A small masked image model, trained from scratch.
Model: encoder arch vit, encoder activation swiglu, encoder num experts 16, decoder layers 6.
Training: soap at rate 0.0019, 22900 steps, batches of 128.
Data: trained on photos of plants, animals and fungi (iNaturalist), 77898 training examples.
Rows from block 5 of the encoder of a small masked image model, named by matrix and row number. Rows with one number within an expert belong to one neuron, the router's apart. Each number is 50 + 10 x the weight over its row's rms, rounded and kept within 0 to 99. All counts start at 0.
After each expert's rows are labels from the 100 images, of 14976, where the router gives the expert most weight on average: "responds to" is what is common among them. Only what is clearly more common there than usual is listed. The data: photos of plants, animals and fungi (iNaturalist). In brackets: how many of the 100.
# router: router (encoder.blocks.5.mlp.router.weight, 16x160, trained with AdamW), inputs 0-79
# gate: expert gate (encoder.blocks.5.mlp.gate, 16x32x160), inputs 0-79
# up: expert up (encoder.blocks.5.mlp.up, 16x32x160), inputs 0-79
# down: expert down (encoder.blocks.5.mlp.down, 16x160x32, transposed), outputs 0-79

# expert 2
router.2:54 41 66 39 60 35 43 57 59 38 42 36 41 51 53 56 68 57 49 55 49 37 40 54 44 39 50 42 45 54 43 44 51 46 42 42 40 39 42 34 34 53 39 44 48 52 48 35 63 32 48 66 49 41 59 46 56 59 56 66 35 54 45 60 53 50 51 45 58 51 68 57 65 53 65 58 45 44 55 48
gate.11:42 56 59 48 34 45 43 52 53 61 54 39 47 50 60 34 48 63 55 45 54 50 52 50 52 55 62 43 41 58 62 58 48 55 46 46 42 56 46 44 51 73 49 63 38 46 34 59 55 41 47 47 64 54 57 37 66 59 56 41 51 61 54 37 61 50 48 44 48 61 57 56 19 26 42 63 44 61 66 44
up.11:45 37 58 55 40 43 58 49 58 63 45 37 53 43 68 32 40 53 60 54 56 37 52 59 56 43 63 56 34 43 60 71 57 53 41 44 41 62 57 43 52 61 52 63 29 56 43 63 52 56 56 56 62 51 32 43 71 51 61 49 41 57 41 45 57 46 48 59 61 49 50 46 26 32 39 58 40 58 61 35
down.11:60 38 57 46 59 58 53 55 35 54 42 51 47 69 45 46 60 39 65 47 55 30 57 51 34 45 71 48 40 44 37 55 50 58 49 51 56 55 50 45 69 59 41 42 65 55 49 52 49 28 73 54 41 45 48 44 56 43 48 50 50 30 59 56 58 54 52 41 59 56 59 46 62 70 60 34 53 68 64 48
gate.12:63 53 46 27 47 39 51 56 58 50 60 61 41 54 65 61 53 50 43 65 50 66 50 30 54 32 54 39 58 44 52 42 49 56 49 34 46 49 41 52 39 57 73 53 60 43 62 30 51 63 49 53 49 49 47 37 27 47 62 65 43 42 38 38 50 49 41 41 40 50 42 53 57 41 37 51 53 49 65 49
up.12:58 46 51 44 48 46 43 64 51 45 64 50 42 47 65 52 37 48 41 52 55 61 58 43 46 52 64 41 37 45 56 45 27 50 38 40 53 49 39 45 47 40 75 60 50 41 62 45 61 52 36 36 53 47 34 45 42 45 66 45 29 56 58 36 46 54 30 37 58 49 51 69 54 45 48 34 53 40 63 46
down.12:55 54 49 47 33 46 45 50 43 70 42 43 38 67 46 46 57 42 74 34 50 26 71 61 61 47 50 57 62 40 33 73 56 44 50 46 50 48 58 56 50 45 37 52 56 57 50 64 35 35 62 57 39 36 48 51 58 52 28 40 63 47 35 48 37 42 48 52 48 46 44 53 47 43 63 51 40 56 47 50
gate.13:55 55 64 39 71 52 45 48 70 48 73 51 37 67 56 49 57 50 41 48 52 62 48 41 62 35 32 49 67 56 53 56 47 54 51 62 30 32 34 58 68 40 48 32 49 62 55 35 34 72 38 47 62 55 43 32 51 29 52 57 29 41 69 40 35 64 45 55 49 40 52 53 52 57 56 41 62 38 57 54
up.13:55 45 60 39 44 53 62 42 52 42 54 36 47 55 59 50 54 61 34 46 48 73 49 52 73 44 48 23 47 73 54 44 52 43 37 46 49 52 35 57 42 34 51 45 50 53 66 61 56 61 45 52 52 46 58 50 52 40 46 67 41 58 50 49 34 61 63 51 44 48 58 38 51 56 43 49 50 58 74 55
down.13:72 60 45 52 62 36 56 59 37 44 61 63 42 58 49 40 63 43 58 35 49 39 59 65 52 37 42 45 55 47 46 40 58 53 47 54 59 52 39 50 64 50 38 37 54 59 44 36 68 62 46 47 63 36 51 55 39 26 53 45 29 40 66 72 21 46 35 36 52 47 43 51 53 49 68 53 49 57 28 58
responds to: class: Aves (99); order Accipitriformes (54); family: Accipitridae (45)

# expert 11
router.11:42 42 64 41 64 64 44 36 47 48 39 44 47 46 40 55 49 49 49 64 53 39 49 39 53 37 46 57 49 39 47 27 71 39 50 45 45 41 34 55 40 59 40 40 55 39 38 43 63 33 63 44 55 64 50 45 48 54 40 65 33 60 59 53 26 53 42 39 51 49 62 66 57 61 58 39 42 50 58 73
gate.9:66 50 61 62 46 23 55 51 61 55 38 58 59 27 41 63 52 41 54 41 47 43 47 47 74 44 35 61 69 41 55 52 52 57 49 45 41 36 46 58 68 69 40 54 46 64 27 48 47 43 68 51 50 53 44 55 50 53 49 53 43 57 62 42 45 42 53 60 60 44 53 47 44 50 62 51 61 40 66 39
up.9:58 42 59 31 40 34 56 54 41 65 63 49 48 40 61 49 59 52 34 46 52 58 52 52 53 57 35 28 51 40 54 62 62 45 54 50 62 52 59 34 47 45 54 49 56 36 40 57 67 56 41 41 37 51 29 54 45 45 30 24 54 32 56 70 72 59 45 65 38 47 63 41 41 44 35 56 46 52 55 52
down.9:46 45 46 50 65 66 45 41 41 45 50 23 47 46 54 47 42 56 51 70 62 30 51 61 65 49 35 40 34 41 46 47 45 58 68 50 38 54 50 47 45 54 54 39 59 48 46 30 63 44 55 42 51 61 59 54 60 75 65 64 55 56 31 63 52 53 61 50 54 58 44 47 51 51 52 50 62 62 45 42
gate.10:56 53 46 55 44 54 65 57 43 69 50 43 45 53 55 57 48 60 25 25 33 56 43 39 45 42 41 45 54 52 47 54 51 54 67 66 39 42 54 35 46 47 47 35 41 58 54 55 36 44 57 52 50 53 53 66 42 66 46 40 52 62 54 52 47 28 46 53 56 25 65 53 27 50 52 51 50 46 44 47
up.10:42 39 33 47 62 60 63 36 71 56 60 35 46 46 48 61 59 51 66 51 45 61 42 23 54 57 52 52 56 66 42 50 42 68 32 42 33 45 60 56 53 51 42 55 60 61 42 54 63 51 48 34 58 52 59 50 45 48 38 72 49 44 54 47 59 38 49 54 47 53 42 59 51 50 43 48 53 48 64 56
down.10:44 43 45 50 60 49 47 49 53 42 54 50 52 52 55 37 44 55 42 38 48 49 47 36 49 47 38 62 66 43 53 56 64 54 63 52 54 50 32 43 56 57 48 47 47 37 40 31 45 45 62 63 27 54 52 68 38 32 61 45 28 63 51 50 54 29 48 43 50 46 51 42 63 44 55 41 42 45 40 37
gate.11:43 58 39 54 44 37 68 44 51 36 41 45 47 57 33 38 46 32 55 48 40 59 40 48 42 23 43 34 39 60 42 53 51 62 52 43 60 53 52 50 52 77 53 43 50 62 45 59 41 36 62 51 58 42 51 55 63 49 40 53 40 55 48 37 63 62 43 41 53 43 55 57 55 54 36 51 57 47 66 39
up.11:43 70 56 71 45 51 69 52 56 45 44 60 57 52 51 51 33 26 53 48 38 67 60 52 59 49 47 52 41 54 35 58 30 64 56 44 30 42 52 48 44 53 53 51 56 56 43 53 49 41 50 49 50 47 56 41 54 53 34 58 42 57 50 38 57 61 45 59 25 45 36 61 51 67 51 56 53 55 68 53
down.11:41 34 58 41 59 52 27 39 28 63 62 44 57 38 47 54 45 43 47 26 54 48 54 40 56 69 37 37 54 51 45 63 50 38 55 59 58 52 72 57 50 33 55 41 62 38 55 43 82 50 53 41 50 52 44 52 47 43 55 60 55 48 60 55 45 57 54 74 47 43 30 74 48 40 63 42 52 50 49 43
responds to: phylum Arthropoda (71); class Insecta (66); order Odonata (33)

# expert 1
router.1:44 46 42 43 49 45 45 33 45 36 42 47 49 50 45 60 61 41 40 52 52 38 56 35 47 48 40 46 67 37 36 48 39 49 54 51 47 47 52 35 38 54 39 38 43 43 54 43 65 49 45 60 55 71 49 49 57 69 53 58 53 54 56 52 43 64 41 42 61 41 67 61 57 64 49 32 29 61 53 66
gate.9:40 46 51 59 53 45 71 53 40 50 57 57 59 44 72 43 39 51 33 39 44 46 63 52 52 49 67 58 54 52 64 47 45 50 52 45 51 73 70 47 76 43 33 49 40 45 48 49 41 43 56 47 61 64 66 38 55 30 42 48 71 53 76 34 57 51 49 53 53 30 37 45 59 46 44 38 64 48 57 52
up.9:44 48 56 57 52 48 53 31 40 39 66 55 58 42 62 54 52 44 56 56 53 47 51 41 52 53 56 49 64 60 57 50 54 46 49 50 52 53 53 59 60 57 48 40 38 62 40 55 38 30 64 62 40 42 45 52 69 32 24 55 62 55 41 38 46 48 49 45 58 53 41 55 44 55 37 52 52 63 55 60
down.9:57 48 30 67 63 41 52 30 42 54 58 39 52 62 31 43 45 32 43 53 42 51 58 53 56 45 59 61 47 52 49 46 50 28 46 66 40 46 56 42 56 40 41 44 53 42 53 48 54 50 63 46 42 62 33 75 57 49 55 58 40 57 52 51 40 52 53 53 56 37 48 40 64 42 55 52 68 70 40 46
gate.10:51 47 51 54 47 58 49 47 55 32 60 51 56 40 68 37 53 45 49 28 66 45 52 44 36 58 55 29 34 52 46 53 55 50 58 61 48 71 57 53 61 56 47 38 72 58 52 51 46 64 36 58 65 37 51 71 46 49 53 58 43 37 36 47 40 31 57 59 81 60 34 47 47 41 40 43 53 51 62 72
up.10:69 56 52 41 39 38 53 31 41 39 62 52 58 54 53 67 58 34 46 36 45 44 51 55 36 76 63 67 46 44 42 52 48 53 46 34 71 46 51 44 51 58 46 44 49 47 42 41 58 45 36 65 51 68 62 58 39 54 53 52 52 59 38 47 53 58 41 58 57 52 37 46 68 51 63 54 68 52 51 41
down.10:44 53 54 47 51 34 45 56 55 58 68 55 67 58 47 44 56 46 48 37 49 42 47 47 41 55 39 76 47 59 61 58 44 48 50 53 68 48 44 49 70 55 42 63 41 47 43 52 37 58 51 46 43 34 54 51 60 63 53 49 45 34 48 63 54 53 40 44 24 65 37 38 57 29 48 78 43 49 37 53
gate.11:60 48 55 56 55 27 50 36 28 48 65 48 47 54 49 53 52 36 50 45 47 47 47 55 55 44 52 51 70 53 52 51 46 60 58 61 43 56 64 47 57 50 56 40 43 54 64 41 52 66 38 70 60 64 42 63 40 69 55 59 48 46 47 30 45 50 57 28 69 44 63 47 52 45 60 39 60 46 65 59
up.11:67 53 55 57 54 24 40 53 38 58 73 55 49 39 50 47 49 39 42 39 48 51 57 47 59 45 54 63 68 61 53 45 40 65 51 49 47 55 47 40 57 38 54 30 53 44 62 43 58 70 54 77 60 61 47 56 43 61 64 60 51 49 56 34 65 59 55 35 54 35 55 49 51 55 53 42 65 42 57 47
down.11:35 54 41 52 34 67 47 44 54 55 41 49 49 58 38 53 58 45 49 45 33 74 48 51 57 53 60 61 55 40 43 32 52 29 67 48 41 30 57 56 19 50 47 58 42 38 53 56 48 36 36 52 44 55 49 55 43 44 48 58 49 53 43 67 39 39 34 73 54 63 53 51 49 47 64 52 41 57 51 34
responds to: class Aves (88); order Passeriformes (62)

# expert 8
router.8:35 50 65 50 75 62 51 44 60 58 44 51 37 57 41 55 51 33 35 64 44 41 32 42 39 38 37 71 49 37 47 37 66 45 58 57 41 48 45 36 44 59 32 43 42 56 40 33 59 48 37 45 65 70 61 43 56 61 41 51 61 40 69 68 36 63 42 49 48 39 63 58 55 51 61 40 35 64 49 42
gate.9:60 41 45 47 56 39 54 60 58 50 46 51 51 48 49 55 56 55 33 56 57 46 52 53 51 73 41 55 48 51 40 57 49 62 55 43 42 54 47 56 51 45 59 43 75 42 56 48 39 46 51 54 39 46 48 56 67 45 46 57 44 35 60 43 39 30 47 62 64 40 41 64 63 62 53 48 64 86 36 35
up.9:50 41 55 31 61 48 58 58 50 43 43 58 60 42 45 50 59 41 42 68 73 47 53 63 51 57 44 49 41 57 36 74 50 75 60 43 55 54 40 53 49 35 46 32 60 42 44 47 45 54 53 52 48 56 60 63 61 64 58 55 45 40 60 47 32 26 45 48 67 41 54 54 36 52 67 38 47 61 36 45
down.9:53 64 42 37 40 52 39 36 38 38 53 45 55 59 45 39 68 41 60 65 50 40 48 46 41 51 37 58 49 44 51 51 48 51 51 40 37 37 64 49 52 49 67 58 57 46 51 49 32 47 45 61 50 44 47 60 43 70 46 61 45 56 61 61 47 42 57 66 58 59 34 57 59 52 52 31 46 45 38 67
gate.10:51 25 64 46 64 61 66 60 63 31 47 57 55 51 32 38 36 45 35 48 58 41 57 60 59 54 44 43 44 31 66 45 52 53 52 41 53 52 53 40 39 69 35 63 51 58 50 41 48 55 66 44 60 52 60 47 30 55 56 23 39 45 48 47 57 51 38 41 42 54 46 57 60 66 61 53 37 60 48 39
up.10:55 61 38 44 38 36 57 53 54 48 50 55 61 65 64 50 41 74 41 42 59 42 67 47 46 53 53 51 49 57 43 54 56 55 33 65 47 54 46 46 48 59 42 48 49 45 36 37 66 47 41 34 48 49 39 48 56 45 60 64 55 45 34 55 83 47 44 65 52 63 56 45 42 62 42 73 37 54 68 68
down.10:47 62 44 59 48 61 65 53 47 43 18 52 31 59 39 39 44 38 46 64 50 41 55 47 62 44 57 62 51 56 57 63 41 55 61 50 56 51 45 44 48 59 32 45 57 42 62 60 47 56 55 54 40 56 41 39 58 40 36 49 52 52 43 53 54 44 50 55 63 56 60 54 56 51 58 50 45 56 52 70
gate.11:55 48 66 61 34 36 71 66 55 43 40 33 50 56 50 50 70 32 57 43 60 57 50 55 68 49 52 45 49 57 43 34 35 63 50 46 40 58 45 60 51 47 50 42 31 43 62 42 57 48 48 59 43 46 74 34 47 32 57 35 53 50 49 61 44 41 51 47 42 67 67 52 60 56 52 52 40 55 40 52
up.11:48 55 51 49 45 54 54 66 55 50 61 66 61 44 58 46 52 49 46 55 45 33 30 45 42 49 33 65 48 50 27 64 48 50 50 77 59 55 38 41 60 34 24 45 57 55 39 50 37 39 59 53 60 58 47 52 72 36 60 31 60 41 54 34 35 41 54 41 58 56 52 63 67 52 45 48 40 38 53 47
down.11:58 42 66 50 51 44 53 48 56 56 64 52 49 54 44 38 68 39 42 47 47 52 59 25 41 36 62 58 54 30 52 62 57 56 55 41 55 54 48 41 48 56 55 61 46 60 67 54 62 50 58 34 59 45 69 41 49 52 47 48 40 48 50 39 53 54 43 41 55 44 41 62 38 54 52 48 55 57 63 46
responds to: phylum Arthropoda (81); order Coleoptera (30); family: Coccinellidae (26)

# expert 15
router.15:45 51 64 34 72 48 56 45 65 52 51 47 41 40 43 49 64 47 37 59 48 42 53 24 41 43 56 64 44 45 41 41 50 44 66 39 47 46 51 37 41 54 47 47 66 29 38 47 60 35 29 46 55 55 48 48 67 54 52 56 46 43 61 68 50 50 44 44 51 56 61 54 62 58 55 50 52 39 64 46
gate.11:55 49 76 31 32 61 48 60 48 41 69 57 64 64 38 40 56 61 46 45 37 53 40 61 50 37 59 54 58 56 61 46 48 65 52 40 49 51 57 53 39 59 41 29 37 25 52 57 45 50 52 57 41 44 48 52 72 59 62 41 56 62 62 71 57 62 65 59 51 38 57 46 50 57 47 44 54 52 47 51
up.11:38 39 45 62 62 62 42 40 43 56 36 37 38 32 60 45 64 31 60 44 57 38 42 53 47 57 40 50 48 52 53 57 53 28 51 69 54 56 47 53 56 32 50 60 53 60 54 45 63 51 52 51 49 48 56 28 40 42 46 63 44 42 33 42 35 33 31 45 51 57 45 47 55 49 49 56 47 60 51 41
down.11:70 52 64 34 51 48 52 62 61 65 35 50 43 46 58 50 43 45 39 48 37 61 59 35 53 57 59 47 29 45 58 48 71 60 50 58 43 49 67 49 49 28 64 42 37 54 45 43 45 53 55 51 41 52 49 43 51 34 58 52 49 55 32 49 54 48 36 58 51 47 66 29 40 51 39 44 38 58 52 56
gate.12:52 48 50 37 51 70 52 81 31 41 47 63 48 45 57 50 51 56 56 54 51 43 51 29 48 52 52 45 59 41 47 57 57 37 59 63 58 53 53 44 48 34 69 56 54 38 39 47 54 44 36 50 48 60 53 68 45 40 33 50 45 48 51 36 49 57 45 50 59 53 49 45 50 51 61 50 44 37 50 42
up.12:48 50 49 74 46 47 58 40 46 25 76 43 64 55 51 35 62 47 27 46 52 59 56 33 34 64 44 41 54 40 41 28 49 55 50 73 48 62 41 39 45 52 44 33 44 43 59 46 53 57 43 66 54 44 56 58 52 68 53 56 57 40 53 47 48 53 47 39 55 39 41 53 59 32 50 47 54 77 42 43
down.12:43 43 55 51 50 51 50 39 46 66 40 32 43 49 32 30 64 49 63 45 37 53 37 47 57 37 41 50 47 65 63 60 52 52 47 50 37 61 53 62 50 48 44 43 38 44 69 61 54 47 41 36 50 39 58 42 44 41 31 48 53 44 43 71 58 32 40 52 38 51 46 55 53 46 48 60 55 46 35 70
gate.13:69 54 61 53 52 39 52 24 50 57 56 51 56 39 50 54 60 32 73 43 58 44 53 49 68 43 62 49 60 64 50 44 53 46 38 45 63 36 63 55 43 30 55 69 45 49 40 35 57 69 51 41 57 51 55 28 49 58 61 61 47 60 28 52 44 45 59 56 45 48 36 44 51 55 53 44 52 45 69 37
up.13:39 47 60 59 45 51 52 60 48 58 74 50 37 55 37 65 74 39 61 62 57 46 63 44 38 61 62 46 58 49 45 43 37 24 44 54 36 67 67 52 58 66 50 54 66 47 57 56 44 36 55 27 45 52 27 51 36 57 49 63 44 62 59 54 58 41 45 40 54 48 42 37 54 51 47 54 54 46 58 38
down.13:65 53 52 57 53 62 56 44 36 53 65 43 56 57 57 50 49 44 56 47 75 54 54 51 38 59 42 45 33 65 40 36 47 60 46 41 46 65 26 38 42 57 39 50 38 45 54 47 70 60 38 52 47 36 34 45 44 38 50 60 59 50 71 42 44 40 49 42 50 56 61 67 63 43 42 50 42 68 24 47
responds to: class Aves (96); order Accipitriformes (30)

# expert 0
router.0:44 39 45 35 63 29 45 51 55 51 57 49 39 46 47 50 55 54 48 62 46 38 51 45 50 42 47 37 47 46 49 40 56 39 50 59 42 46 56 49 42 62 47 42 56 52 33 42 55 35 71 40 49 54 61 28 60 58 42 52 54 35 69 55 32 49 31 58 52 42 62 59 49 50 59 30 44 52 47 62
gate.3:54 49 50 55 73 41 81 35 47 36 28 68 36 44 50 64 64 69 46 41 66 43 61 39 50 46 51 53 49 52 51 39 45 51 54 54 48 53 72 53 49 38 35 75 49 56 47 63 54 55 44 54 43 39 45 49 36 46 55 67 30 51 37 48 55 68 49 53 40 53 54 59 65 48 57 47 52 47 28 57
up.3:63 51 54 40 43 58 42 37 49 44 39 46 62 51 60 32 33 25 58 36 42 50 32 54 50 35 42 52 64 56 53 65 44 37 51 56 51 54 34 44 38 61 47 65 40 36 43 65 36 47 58 45 59 55 46 45 71 60 58 53 59 44 45 43 52 49 46 57 43 47 56 58 36 38 19 47 54 43 54 45
down.3:57 53 44 44 61 50 57 61 67 40 58 56 50 61 53 34 52 36 55 44 56 61 38 41 50 45 46 65 59 57 48 33 60 33 46 48 50 64 57 45 54 44 55 53 55 70 74 37 57 66 43 51 45 51 52 45 67 50 46 29 44 47 48 64 49 47 47 68 63 31 54 41 40 46 48 54 37 48 50 56
gate.4:43 59 53 69 47 66 52 50 55 66 54 49 28 59 39 37 37 58 53 53 57 69 42 56 40 49 54 63 56 58 68 44 45 47 55 47 62 70 55 43 58 54 22 41 43 64 34 42 53 49 36 58 53 46 65 70 65 52 44 61 51 43 44 55 52 35 42 64 33 49 38 56 53 31 44 45 55 43 56 40
up.4:45 52 47 64 56 36 26 62 51 50 65 47 57 37 60 56 82 61 51 32 39 44 46 50 48 50 47 51 56 39 21 49 52 60 43 46 51 36 59 32 46 53 59 43 69 50 40 71 47 69 71 41 46 58 53 52 56 54 49 53 60 49 36 34 60 51 52 53 72 52 40 67 54 54 42 32 37 53 59 35
down.4:48 59 46 53 52 54 72 49 41 48 50 52 52 49 59 62 70 35 51 57 70 37 66 69 38 42 55 55 59 40 43 61 52 44 46 55 71 50 66 45 54 53 53 45 44 39 34 59 51 39 52 43 57 53 54 53 36 56 29 40 58 38 54 44 59 34 51 60 38 64 65 43 64 60 58 53 48 53 52 46
gate.5:70 38 47 46 67 47 51 58 52 46 61 29 37 55 51 53 65 57 54 45 52 56 44 59 57 55 50 57 47 44 38 37 28 45 43 56 52 53 41 51 45 47 55 46 59 57 49 51 26 46 67 40 61 38 34 51 51 44 44 34 54 50 34 44 50 53 44 45 47 31 60 33 54 60 57 52 54 69 38 46
up.5:62 55 63 54 63 37 58 60 57 59 54 52 49 56 50 49 49 49 60 54 72 44 61 53 61 52 43 47 50 38 51 36 45 45 55 49 52 59 56 59 57 54 58 53 52 39 45 46 35 52 67 48 54 46 44 50 54 62 41 55 50 32 65 49 38 52 53 39 49 56 49 61 55 75 55 42 62 59 76 59
down.5:49 60 48 63 42 44 32 57 53 50 62 48 59 54 52 58 37 53 61 34 54 45 45 51 54 59 47 51 47 68 49 66 63 37 35 54 52 54 44 59 39 57 61 51 51 46 37 40 54 48 43 18 36 44 70 46 67 43 60 32 36 42 38 35 43 60 55 55 33 52 49 50 45 67 43 35 46 50 42 54
responds to: phylum Tracheophyta (25); kingdom Plantae (25)

# expert 5
router.5:41 49 35 56 39 45 64 47 54 66 50 46 46 63 40 59 26 56 47 48 43 39 36 52 67 33 46 34 46 39 43 62 53 36 33 37 49 48 49 47 55 54 58 57 55 31 38 55 46 47 58 72 57 49 62 74 58 48 68 48 54 38 46 58 75 63 49 63 39 63 53 54 53 51 52 49 45 55 52 51
gate.11:50 46 43 47 47 43 69 43 47 40 47 32 40 53 58 54 58 49 49 40 40 32 62 41 47 43 46 48 55 43 68 63 52 13 71 55 48 54 48 62 44 46 50 35 51 66 54 42 49 49 37 49 51 27 53 53 33 60 57 52 54 45 55 44 72 48 50 48 41 40 54 46 67 48 58 62 54 48 58 49
up.11:39 49 59 42 52 54 28 59 46 48 60 48 66 53 28 38 40 60 51 54 48 58 47 62 50 35 57 48 62 39 44 39 60 69 44 49 55 67 35 34 49 51 61 59 26 35 46 63 51 48 69 28 52 61 50 53 59 55 60 65 57 53 50 57 32 50 52 48 66 64 51 69 45 34 48 41 51 40 45 53
down.11:54 40 58 58 46 48 64 51 64 53 44 41 44 32 48 45 42 34 40 25 37 32 66 66 57 65 66 52 54 49 59 60 38 52 58 53 33 45 54 58 45 41 57 39 54 56 50 46 38 61 36 58 56 60 54 72 52 48 53 31 52 35 52 53 47 62 55 45 38 51 50 46 56 67 70 46 57 34 45 63
gate.12:35 53 45 58 40 48 66 59 61 55 50 52 46 25 52 52 48 39 57 62 45 50 45 41 21 56 43 51 48 51 69 35 54 50 68 47 52 46 48 36 52 59 60 52 38 57 43 52 66 37 50 55 40 40 61 59 39 58 43 34 52 54 52 46 52 47 43 54 29 64 45 40 65 53 46 59 37 46 60 52
up.12:52 56 54 57 23 39 61 59 50 62 62 50 41 34 47 59 38 41 48 61 73 38 43 43 17 50 48 59 49 60 54 33 54 47 65 32 48 57 34 55 61 37 49 56 49 53 54 51 69 57 41 38 46 32 51 47 44 52 48 40 46 45 65 48 33 49 40 43 52 53 48 44 61 30 54 46 32 51 55 63
down.12:50 56 47 33 63 44 38 34 44 53 36 49 74 71 63 56 73 52 52 65 53 53 50 57 62 55 54 43 38 48 33 65 50 57 40 71 55 28 60 46 45 49 51 58 42 32 51 56 47 35 43 38 45 57 40 38 67 54 35 53 33 47 59 57 37 45 51 72 60 51 45 50 46 70 47 50 57 46 51 42
gate.13:52 48 48 46 47 28 50 34 54 44 52 31 40 45 44 45 50 64 52 53 55 46 64 56 49 37 52 61 60 45 39 41 42 57 39 29 47 56 43 73 40 51 35 54 54 59 49 54 37 35 28 53 76 40 57 43 48 58 46 53 61 66 53 67 67 59 60 46 45 38 55 45 56 53 52 42 43 40 50 40
up.13:35 59 56 55 63 52 46 69 44 52 47 59 50 48 51 41 56 44 59 46 49 55 41 38 63 30 50 52 38 64 55 25 40 59 45 59 45 55 63 38 52 36 51 50 48 49 57 43 75 46 61 43 48 75 54 48 50 55 52 50 31 44 50 46 37 61 41 49 63 63 60 52 33 52 51 48 45 42 58 61
down.13:62 58 64 42 54 40 48 47 59 48 51 41 61 54 51 40 52 41 62 48 48 69 29 46 62 63 64 58 40 53 40 52 42 49 47 41 66 64 55 75 63 38 56 52 42 54 43 50 64 50 47 49 55 63 41 31 53 42 43 51 39 51 36 37 59 66 55 32 42 54 57 40 54 59 51 60 47 56 71 38
responds to: class Aves (91)

# expert 6
router.6:49 40 37 48 55 54 56 29 56 68 40 52 37 54 51 60 40 47 41 57 53 34 51 41 57 52 52 59 36 44 46 58 47 41 65 47 46 45 54 52 39 55 43 43 32 38 45 52 67 46 41 51 59 52 53 64 54 62 53 63 55 58 70 49 41 51 50 41 63 69 62 62 70 56 52 37 43 62 28 51
gate.9:58 57 42 60 56 47 51 62 54 31 58 46 50 63 55 47 38 40 49 66 34 45 46 46 46 34 59 42 49 50 50 39 51 57 51 56 30 67 41 50 61 56 62 49 52 44 55 43 46 65 71 59 46 51 39 34 49 33 39 56 63 52 35 57 26 44 61 39 63 47 48 62 50 42 59 48 61 61 38 44
up.9:46 41 53 59 44 50 53 52 46 55 56 56 62 52 48 42 49 55 54 68 58 52 44 37 58 47 48 48 56 49 60 41 48 53 39 51 31 22 45 31 45 47 62 48 46 55 57 75 37 46 60 39 54 61 45 46 55 53 33 54 46 56 42 45 47 37 48 50 61 44 67 53 48 28 53 43 42 49 24 49
down.9:63 57 58 23 59 59 51 52 49 37 63 57 43 34 55 62 43 65 50 54 45 53 54 45 48 54 42 42 52 59 50 60 50 43 36 55 78 52 68 54 56 58 43 46 65 47 55 26 50 46 38 38 50 51 37 45 43 43 61 52 42 60 49 59 55 37 50 46 42 50 57 37 68 69 51 50 57 51 47 38
gate.10:69 63 51 51 60 52 48 43 65 34 36 31 45 25 61 52 53 63 39 43 47 57 60 63 40 64 54 60 60 36 42 52 64 70 52 51 58 54 64 64 37 56 38 51 64 49 62 49 34 55 55 44 60 55 52 36 45 57 47 55 42 68 62 59 57 54 49 59 71 57 66 40 50 46 41 55 29 55 27 72
up.10:35 38 45 41 41 49 59 38 38 50 59 59 58 71 41 51 47 54 49 60 49 39 53 43 72 42 56 42 34 60 57 42 52 44 50 43 32 54 58 31 66 54 55 47 36 60 46 42 82 45 40 46 35 44 47 73 60 49 58 48 56 36 33 50 56 30 50 53 20 40 33 63 39 46 62 50 63 49 57 44
down.10:64 40 54 42 44 33 57 58 56 73 63 56 55 45 48 49 53 57 45 52 48 52 54 60 50 54 42 50 43 49 58 73 32 63 54 52 46 60 58 63 32 48 35 42 33 68 65 54 47 61 38 71 69 37 51 51 54 43 50 53 49 66 60 49 31 70 56 44 53 59 47 46 71 47 41 47 52 42 35 62
gate.11:43 53 36 56 42 52 47 44 36 49 52 58 38 57 59 44 54 54 48 67 51 51 53 61 52 57 68 65 62 56 46 45 24 51 41 42 39 41 56 51 48 55 58 37 58 54 40 48 55 74 51 56 39 60 45 49 42 51 35 59 70 49 53 61 45 46 44 75 59 53 49 56 47 47 42 55 45 57 52 50
up.11:25 60 35 67 58 54 46 39 33 36 49 47 33 64 60 64 53 34 46 53 45 29 61 46 46 57 66 65 61 58 56 53 42 68 54 41 34 50 55 59 53 56 64 37 50 36 57 56 44 67 56 58 45 61 42 44 52 47 48 52 67 58 53 55 42 39 49 58 59 32 43 60 48 45 48 45 59 59 55 54
down.11:56 41 48 38 46 57 37 57 42 55 39 61 39 57 46 70 61 55 53 52 71 59 23 63 57 42 52 48 39 56 46 31 45 26 70 38 63 55 57 49 43 47 56 48 59 50 57 37 60 52 61 51 42 76 48 61 35 50 43 33 63 60 48 54 55 38 53 45 60 36 54 55 53 62 40 54 58 34 38 47
responds to: order Passeriformes (68)